{"encoder_arch": "swin", "model": "contrastive image-text model", "dataset": "regions of photos with short descriptions (Visual Genome)", "train_examples": 101725, "image_size": 40, "crop_scale_min": 0.5, "horizontal_flip": false, "tokenizer": "char", "vocab_size": 61, "loss": "softmax", "embed_dim": 384, "encoder_norm": "layernorm", "encoder_norm_position": "pre", "encoder_activation": "gelu", "encoder_mlp_ratio": 4, "encoder_head_dim": 48, "encoder_fused_qkv": true, "encoder_bias": "qkv", "encoder_qk_norm": true, "encoder_parallel_block": false, "encoder_inner_norm": false, "encoder_moe": "soft", "encoder_num_experts": 8, "encoder_moe_every": 2, "encoder_expert_mlp_ratio": 1, "encoder_slots_per_expert": 1, "encoder_shared_expert": false, "encoder_patch_size": [2, 2], "encoder_depths": [2, 5, 2], "encoder_widths": [96, 192, 384], "text_encoder_causal": true, "text_encoder_width": 128, "text_encoder_layers": 8, "text_encoder_norm": "layernorm", "text_encoder_norm_position": "pre", "text_encoder_activation": "squared_relu", "text_encoder_mlp_ratio": 4, "text_encoder_head_dim": 64, "text_encoder_fused_qkv": true, "text_encoder_bias": "all", "text_encoder_qk_norm": false, "text_encoder_layer_scale_init": 1.0, "text_encoder_parallel_block": false, "text_encoder_dropout": 0.1, "text_encoder_inner_norm": false, "text_encoder_positions": "learned", "residual_init": "none", "optimizer": "soap", "beta2": 0.99, "learning_rate": 0.0026, "beta1": 0.95, "shampoo_beta": 0.95, "eps": 1e-08, "precondition_frequency": 50, "max_precond_dim": 1024, "one_sided": false, "adamw_lr_other_params": 0.0012, "max_grad_norm": 0.5, "cautious_weight_decay": true, "ema_decay": 0.999, "max_steps": 5700, "batch_size": 128, "epochs": 7.2, "lr_schedule": "linear", "final_lr_fraction": 0, "warmup_steps": 280, "weight_decay": 0.3, "adamw_weight_decay_other_params": 0.05}
Rows from block 3 of the image encoder of a small contrastive image-text model, named by matrix and row number. Rows with one number within an expert belong to one neuron, the router's apart. Each number is 500 + 40 x the weight over its row's rms, rounded and kept within 0 to 999. All counts start at 0. Numbers have three digits each.
Before each expert's rows are labels from the 100 images, of 14976, where the router gives the expert most weight on average: "top examples" is what is common among them; "patch colour" is the nearest of a few named colours to the mean colour under the peak. Only what is clearly more common there than usual is listed. The data: regions of photos with short descriptions (Visual Genome). In brackets: how many of the 100.
# router: slot weights (encoder.blocks.3.mlp.router.weight, 8x192, trained with AdamW), inputs 96-191
# up: expert up (encoder.blocks.3.mlp.up, 8x192x192), inputs 96-191
# down: expert down (encoder.blocks.3.mlp.down, 8x192x192, transposed), outputs 96-191

# expert 3
top examples: text has "red" (34); text has "sign" (25)
patch colour: red (38)
router.3:438458427564443530559426457551506543540467494504529480532485413461526425556557514474537556478472516479570464537554476474487504481488478499471467440505503513469488500468564553556431440442504540541590473530438450479459512537519498505551532551493464500492504541534530442464436486535520487510
up.0:483452450532461482548542569548471460528474506504511535570531462467538489456519474518535487477520539527486465523540449522413501499506532433428486506457557512566521522424484476540524452484530490503538509526470493486416525517537463525464463418533495442473512437501511521490443548506500453541
down.0:505471484556464420436436492502523507478508482510520461472550447455495495531460462532472557555514577501578537463510520495491478549523407499542511498561501449470486629524471473532571505507527604462466539536499522476526477498518499513514433516502449520518523461516474553491474444538516540526

# expert 5
top examples: text has "sky" (49); text has "blue" (39)
patch colour: blue (53)
router.5:441472539519431493494513511577498585529494483492498514484429495539456413571504474488510522574404483551513479537509496543459502565484491502496481450476431501528475479481479460466468451472539394485439469493481490515551494532558484510488535508555570439509493558483545517494593462474537510547
up.7:590476507588505522493464548514502523529519487486503485540513553565420498437477492585482453513501471588487545468459520556535520558496514475514516438462483523525537508483443477456533459474427464578512498516538491554493497430495447570567570527534523488493485473521531553473509465527491508517
down.7:499501488501419488482460442535566516413519475514508500500371449472551468485483493498538593483486502443542454486547451414520457588491483458500477517511461501526478520559496519511551502570552459470491508535499515520571530538541516502462506524472537464440466478468548476559508461447560522547

# expert 2
top examples: text has "wall" (28)
patch colour: grey (62)
router.2:531493560446465446507483457538436536497550580429510487455476446537485514504528537559458451528515491475499485483549453539500415501565505490517532580595514538512459478544475459513488508532504553493480517472466455566523558542513485459514506504498518510533550557451473468507536584468489511523
up.7:489482516429489484595544495485517519525449517489501423481565458492522547524545584529561500486498479523516486524479474457540486442503520501474483560566491461580460532525537539534487526533524505473507515501514464429570575484479560502539517530502457510527491458509450546512534448488536578464
down.7:570504522533560620445492420478510492505567468520579498563538512529515513490545481493457516571489540500488508472544486560506481511505431496518548477539474490403515418478473493471511497433550537491526474561505504536394517446531541437505494509468570521565488500486577476533555475490414565492

# expert 6
top examples: text has "sky" (59); text has "blue" (41); text has "clouds" (35); text has "white" (28)
patch colour: white (71)
router.6:542483475485503575458536480522483565514503461469553516499528488543498478524534508439615486473426547491482504522502474486556473503498551476518421518422501490541470444495572494531538551465496453496551465490458554436513400499536494468468498540534553460462476520475446533415458535542525470551
up.7:461466515492511511487495417510497537443523520418489519562554542461495471512535473432596528384462393515494498487454472449556577459532450539619520500477490464514539494461513576510542501448496448494490469542418484539507496502543525495463563438509535453482495553504490485451495486558537549463
down.7:524504508497553503516499515533511496550462420482443459478500505548522458418507572450486462533564569533549563453503442495512447522534521459468512500510490512541454446507549464514520505466476524470447502480559464454499461504529509502415427591448521526537584488504496471506555531479466578482