Weights of a small contrastive image-text model.
Model: 10M parameters, 40-pixel images, encoder arch swin, encoder activation gelu, encoder moe soft, encoder num experts 8, encoder patch size [2, 2], encoder depths [2, 5, 2], encoder widths [96, 192, 384], text encoder layers 8, text encoder norm layernorm, text encoder activation squared_relu.
Training: soap at rate 0.0026, batches of 128.
Data: trained on regions of photos with short descriptions (Visual Genome), 101725 training examples, 7.2 epochs.
Rows from block 4 of the image encoder of a small contrastive image-text model, named by matrix and row number. Rows with one number belong to one neuron. Each number is 500 + 25 x the weight over its row's rms, rounded and kept within 0 to 999. All counts start at 0. Numbers have three digits each.
After each neuron's rows are labels from the 100 images, of 14976, where the neuron reaches its highest value: "responds to" is what is common among them. Only what is clearly more common there than usual is listed. The data: regions of photos with short descriptions (Visual Genome). In brackets: how many of the 100, against the usual share in percent.
# fc1: MLP up (encoder.blocks.4.mlp.fc1.weight, 768x192), inputs 0-63
# fc2: MLP down (encoder.blocks.4.mlp.fc2.weight, 192x768, transposed), outputs 0-63

fc1.594:478497544481457456483483502486491492480516470499502516500509490481457486514502559550508521541538477509542508508476476472463509465481483542459534493475531490509535481463492485491545557497495476
fc2.594:463472507518494512485486481534507503527532472467476502457503521466528511535498457514533519509517498543516511488517519498477510513528531448480497481488480513545468529517447520537476528522474521
responds to: text has "blue" (26 vs 5.3)

fc1.264:464497527510529512481499516472527509514525516469500437516516493502494498462494492489538543533503497457505505501457545554491496479494513515516493500490525505512490506481522544489539517457500514
fc2.264:511553472500506512502530479509515477515531513465488491544500459467498526512528510498492472458478494471544520516478505461468476530518528529480491492478490491506531469472521472505462542466511510
responds to: text has "white" (29 vs 11.8)

fc1.348:475450460519485484468511479488520509488566492528511480517522489511495500516529505426537529511506480488498483445546557508446515508501499533504506507471522468516488451484478514481485490481511505
fc2.348:531513484536493531537475479522510475468495442461492448487533456451507494447495484509496484514499500518519480522471550505526468507543474509498474508479455484469437480511518482550508531516520477
responds to: text has "man" (31 vs 8.1)

fc1.294:474528488483490480527474495474461498484473510522493541450427501444533499488529499556510498477496494500473513533499533511531504521526521497503471546504499528510473454476444503497548497466499499
fc2.294:510458484529524481550475501489510501488503479468481501490444505549510459542522497504467530483540512513477500546475483511492518523459507517470473528539548528500470488517484524505469469507489510
responds to: text has "red" (31 vs 4.1)

fc1.396:518486503514447509481507523515501510514519462528545523491528493485513485492519462505500516506523499545466531467525521521525468518495443556483500527482518521513480475448460547472542493489495480
fc2.396:491470492507516505499472484572513470497497499479523553475498470513521510534503500473491517534489514508525454486484474487479529508504483530520480545501540498461495498440521492483537458530523505
responds to: text has "pink" (26 vs 0.9)

fc1.200:547487454506454487507494525488530502492479478506482519536500471506511514531445487507492501493532499493491511504498489478526474516531469506500507475490504479514493504488519518494470527466486508
fc2.200:427500496492549493489456510467487484542523506533501564484513489488499536522500490508515499487496488489516527511481470489510487470513463517458562495481484488552450512483475516491498539522498479
responds to: text has "zebra" (33 vs 0.7)

fc1.383:498519482552515480493476469478511501507492457499461482495510463507454506515506499511509432548500513490518421506494540518491532496465513462486503528500485501491478468460491502503508485533496512
fc2.383:515522508534534498523498488514528507476494449498522480522473498469473503517507540531473491498517490486474520467505532460521540475495508460512514479499533474525502466509511515544489515479477500
responds to: text has "sign" (29 vs 1.9)

fc1.709:475506467493499510514504483479493477495529522483507487478449478475484494495531488485449526471524475511529510501504545451554514499493441540561551468485519524509512491464500507527488482505475576
fc2.709:492518565504524527494532486548502473514522474495474492499510500486458505505481458515494481508486557463478493508461485532509481514498546519518509532514488522447498470503564479508517498499535525
responds to: text has "white" (28 vs 11.8)

fc1.399:491498469489460508496465477530528515479504481523476521513546504497522484479501473517515527486481461523466481494505497496504500521501483498528513510497529509476497490537464552524508508507538553
fc2.399:494479496495502526519517492476477537479517523521522485475505502528486493480541511469492554498490495505486451496521497495570504489507470525475554512505505505495515511491497511456511534483505511
responds to: text has "sky" (47 vs 1.8); text has "blue" (32 vs 5.3); text has "white" (30 vs 11.8)

fc1.85:474453501473512480477491482529547497532510528495495474509495485471515513522496493500530491522485494523534493494529510543478487506463476496500497510488453507495465475505499497492547579459515472
fc2.85:488442489512526487491512504447495508490497527422516464516504510496505456493490522483470532466507516503498500519485504469550519530433483496497528491474489520511459512486510503500480495533498540
responds to: text has "black" (28 vs 7.3)

fc1.251:551505482504539512517540450539499518506479440526455534520482466513480506506499472509511494470529515529505486514500552475521499487475477494483532517478496475488515507506508468482471528482478499
fc2.251:486490488523503476537485518503519498497506475516514486491504495525518495492540497505449517513537445497551549541514458517484513514506515535513449503495534514492537493467495452499502437475522518
responds to: text has "red" (25 vs 4.1)

fc1.99:448522511489518492488504493530522500497484509564479515510525475517484495502516512515530470510545497505511515487531522537523510592501513505473449522483464531522471501493464531517489490472502482
fc2.99:487479526555531534489442508482493468523500480538512485478494456444497525509488496492488470477498513496520482491475535540504480478506479525492507490520526533476515482496450510478504489480492485
responds to: text has "red" (30 vs 4.1)

fc1.368:485516544548485497505491493513516509458492508547520560514493500525561494448480521512481533496495522491486529522456515485503457496525514526507472503474501487495497508538507518517470484486491421
fc2.368:519485554521535477494490480548449510475465471472487528516497553489522530490523522483527534520520487515492517479524464465551484535476553474504459477469528458478486492522463472485520499501490539
responds to: text has "red" (26 vs 4.1)

fc1.228:487472482505533547489503527489507497515482481511486505505544482513497528424540514480484479459519534481495558516501494487518490538503509491546523479515479532522498538526539475489494507482508455
fc2.228:516539562469474502506473504459514459454492534527478515523484526518559481479499493455485507496430476512487490527536437519478480508482463490480519506516457498472498472530508474475501533514450535
responds to: text has "man" (30 vs 8.1)

fc1.350:537564524481499482499517507508517507482503461501495521555500487498477466508466537461503450504509508496545516480457505456497511467478508571555482504484489493490477517509496523498540539536448484
fc2.350:514467490519479517480489489515501457555528496463486510493465541517519497514527531528481481538478435498509543506528537513489466468511507452473493507484501507534528472483535478506491505450497500
responds to: text has "blue" (28 vs 5.3)

fc1.570:457535499544537480499512498505515500516507468535492473531538484506442481510552494520517456521541474496516486512493518512516515512472496465485478475453461462496509524504493499514495492480483476
fc2.570:458497538485454514499507485524524524459488498483511485512476497500522450491500494550508495477490486483536539497469494449513515511503462497535476475489476518418504531513516478462500486499501503
responds to: text has "sky" (35 vs 1.8); text has "blue" (28 vs 5.3)

fc1.114:503515485480504499505495535541439480530541543514504477522481470471469513477465438514486525528505463496501495464525504504543491533513511518450521485572495514535491497472459511502479527465466497
fc2.114:472452480491512489480505455475526490503431455493503485513505507479476534545513536513486489518495471496432507507493469488483494500505528490472481509485470465509546483459541503469518485449497519
responds to: text has "man" (26 vs 8.1)

fc1.216:439477517551514491532446508493524451468497465506530505475474494520468492501579521475530485488531519473496505506490528479519497523457469477432520533492483488498472514503493485474502509483451499
fc2.216:501511549461519513530493484489483502503479438520471504512499484501527581526473532504487506527526536502480475514553545527517546492473503492501485474479480526514481470480522533523492489531484455
responds to: text has "red" (30 vs 4.1)

fc1.363:554457515521543513511518499506537477497523483490512552507506502532491487501545463476489526486457523558508478477495503485531500504551535478489482476481454545479490479473481495499551493540520478
fc2.363:510523518490515472507484492495472523515548497530536479482555486511475499456477512527520508502487466513514503551490463450510487529505497520480500531504526495510498551511504479532494475504519511
responds to: text has "yellow" (25 vs 2.4)

fc1.388:474519447499486513508462561497528511504520503523483500482498472465532492495491473500480463529505518499509504525513533534499507479505488468480459520486478506550459522527501490500496512518480530
fc2.388:517533470506522453457523508506517473496476487499500539555485477507498523525497484508482463514491513502529492510545539532532510523472535477499491500504509512499494483486491538541525548481525526
responds to: text has "red" (25 vs 4.1)

fc1.70:492505513490475503513508535464509520474475502518478496505454461470479504503505495508531543528522500516481495513533502506478533500492523460502491516487506546513478484482517505483465447470499520
fc2.70:510497503492486524492466509511551459536480490499509489501505483535492492479538494513486478440490492481506487506435538551507530533542518467495535472551492514545498540496561457537505507514513489
responds to: text has "man" (31 vs 8.1)

fc1.272:508536503515497489471502475525514522487468496519492494489524501544530519495536471494470499498519520502540516513502552521504499505510498479545495519473565500540472498523528499476503479492423476
fc2.272:529570494498536497522478497482512487475494514532547485476484457483569510478502514473486534524530510509546482443481505525529481504509477501489469489556509488457480463493489530466444491521518496
responds to: text has "sign" (29 vs 1.9)

fc1.454:512536500474512515475484543549477502508474520485483533569448509468478498500481495551532499493482488521508486502495493492527496505483505450471534480541537480476504519481509539503481497452516526
fc2.454:490497495476451457465511525478472491477508471518521505507521515493488452445482448484506517507543480465493564457492526479487531548521516448474488499497527518491496493474494522467479450479511503
responds to: text has "man" (29 vs 8.1)

fc1.437:491505519511502490474519493482502512492485501493480506562509518486519490476520498480488546499480466538463505522500453475503477560479470507469522501514496478462519530515574503466516478510514478
fc2.437:516475516486450478499529496503467516520457515505477503503529444452497469514537460496459530505460486494543458521453476509509502462482490483519524542531467489501509490511517550486524500479495477
responds to: text has "man" (27 vs 8.1)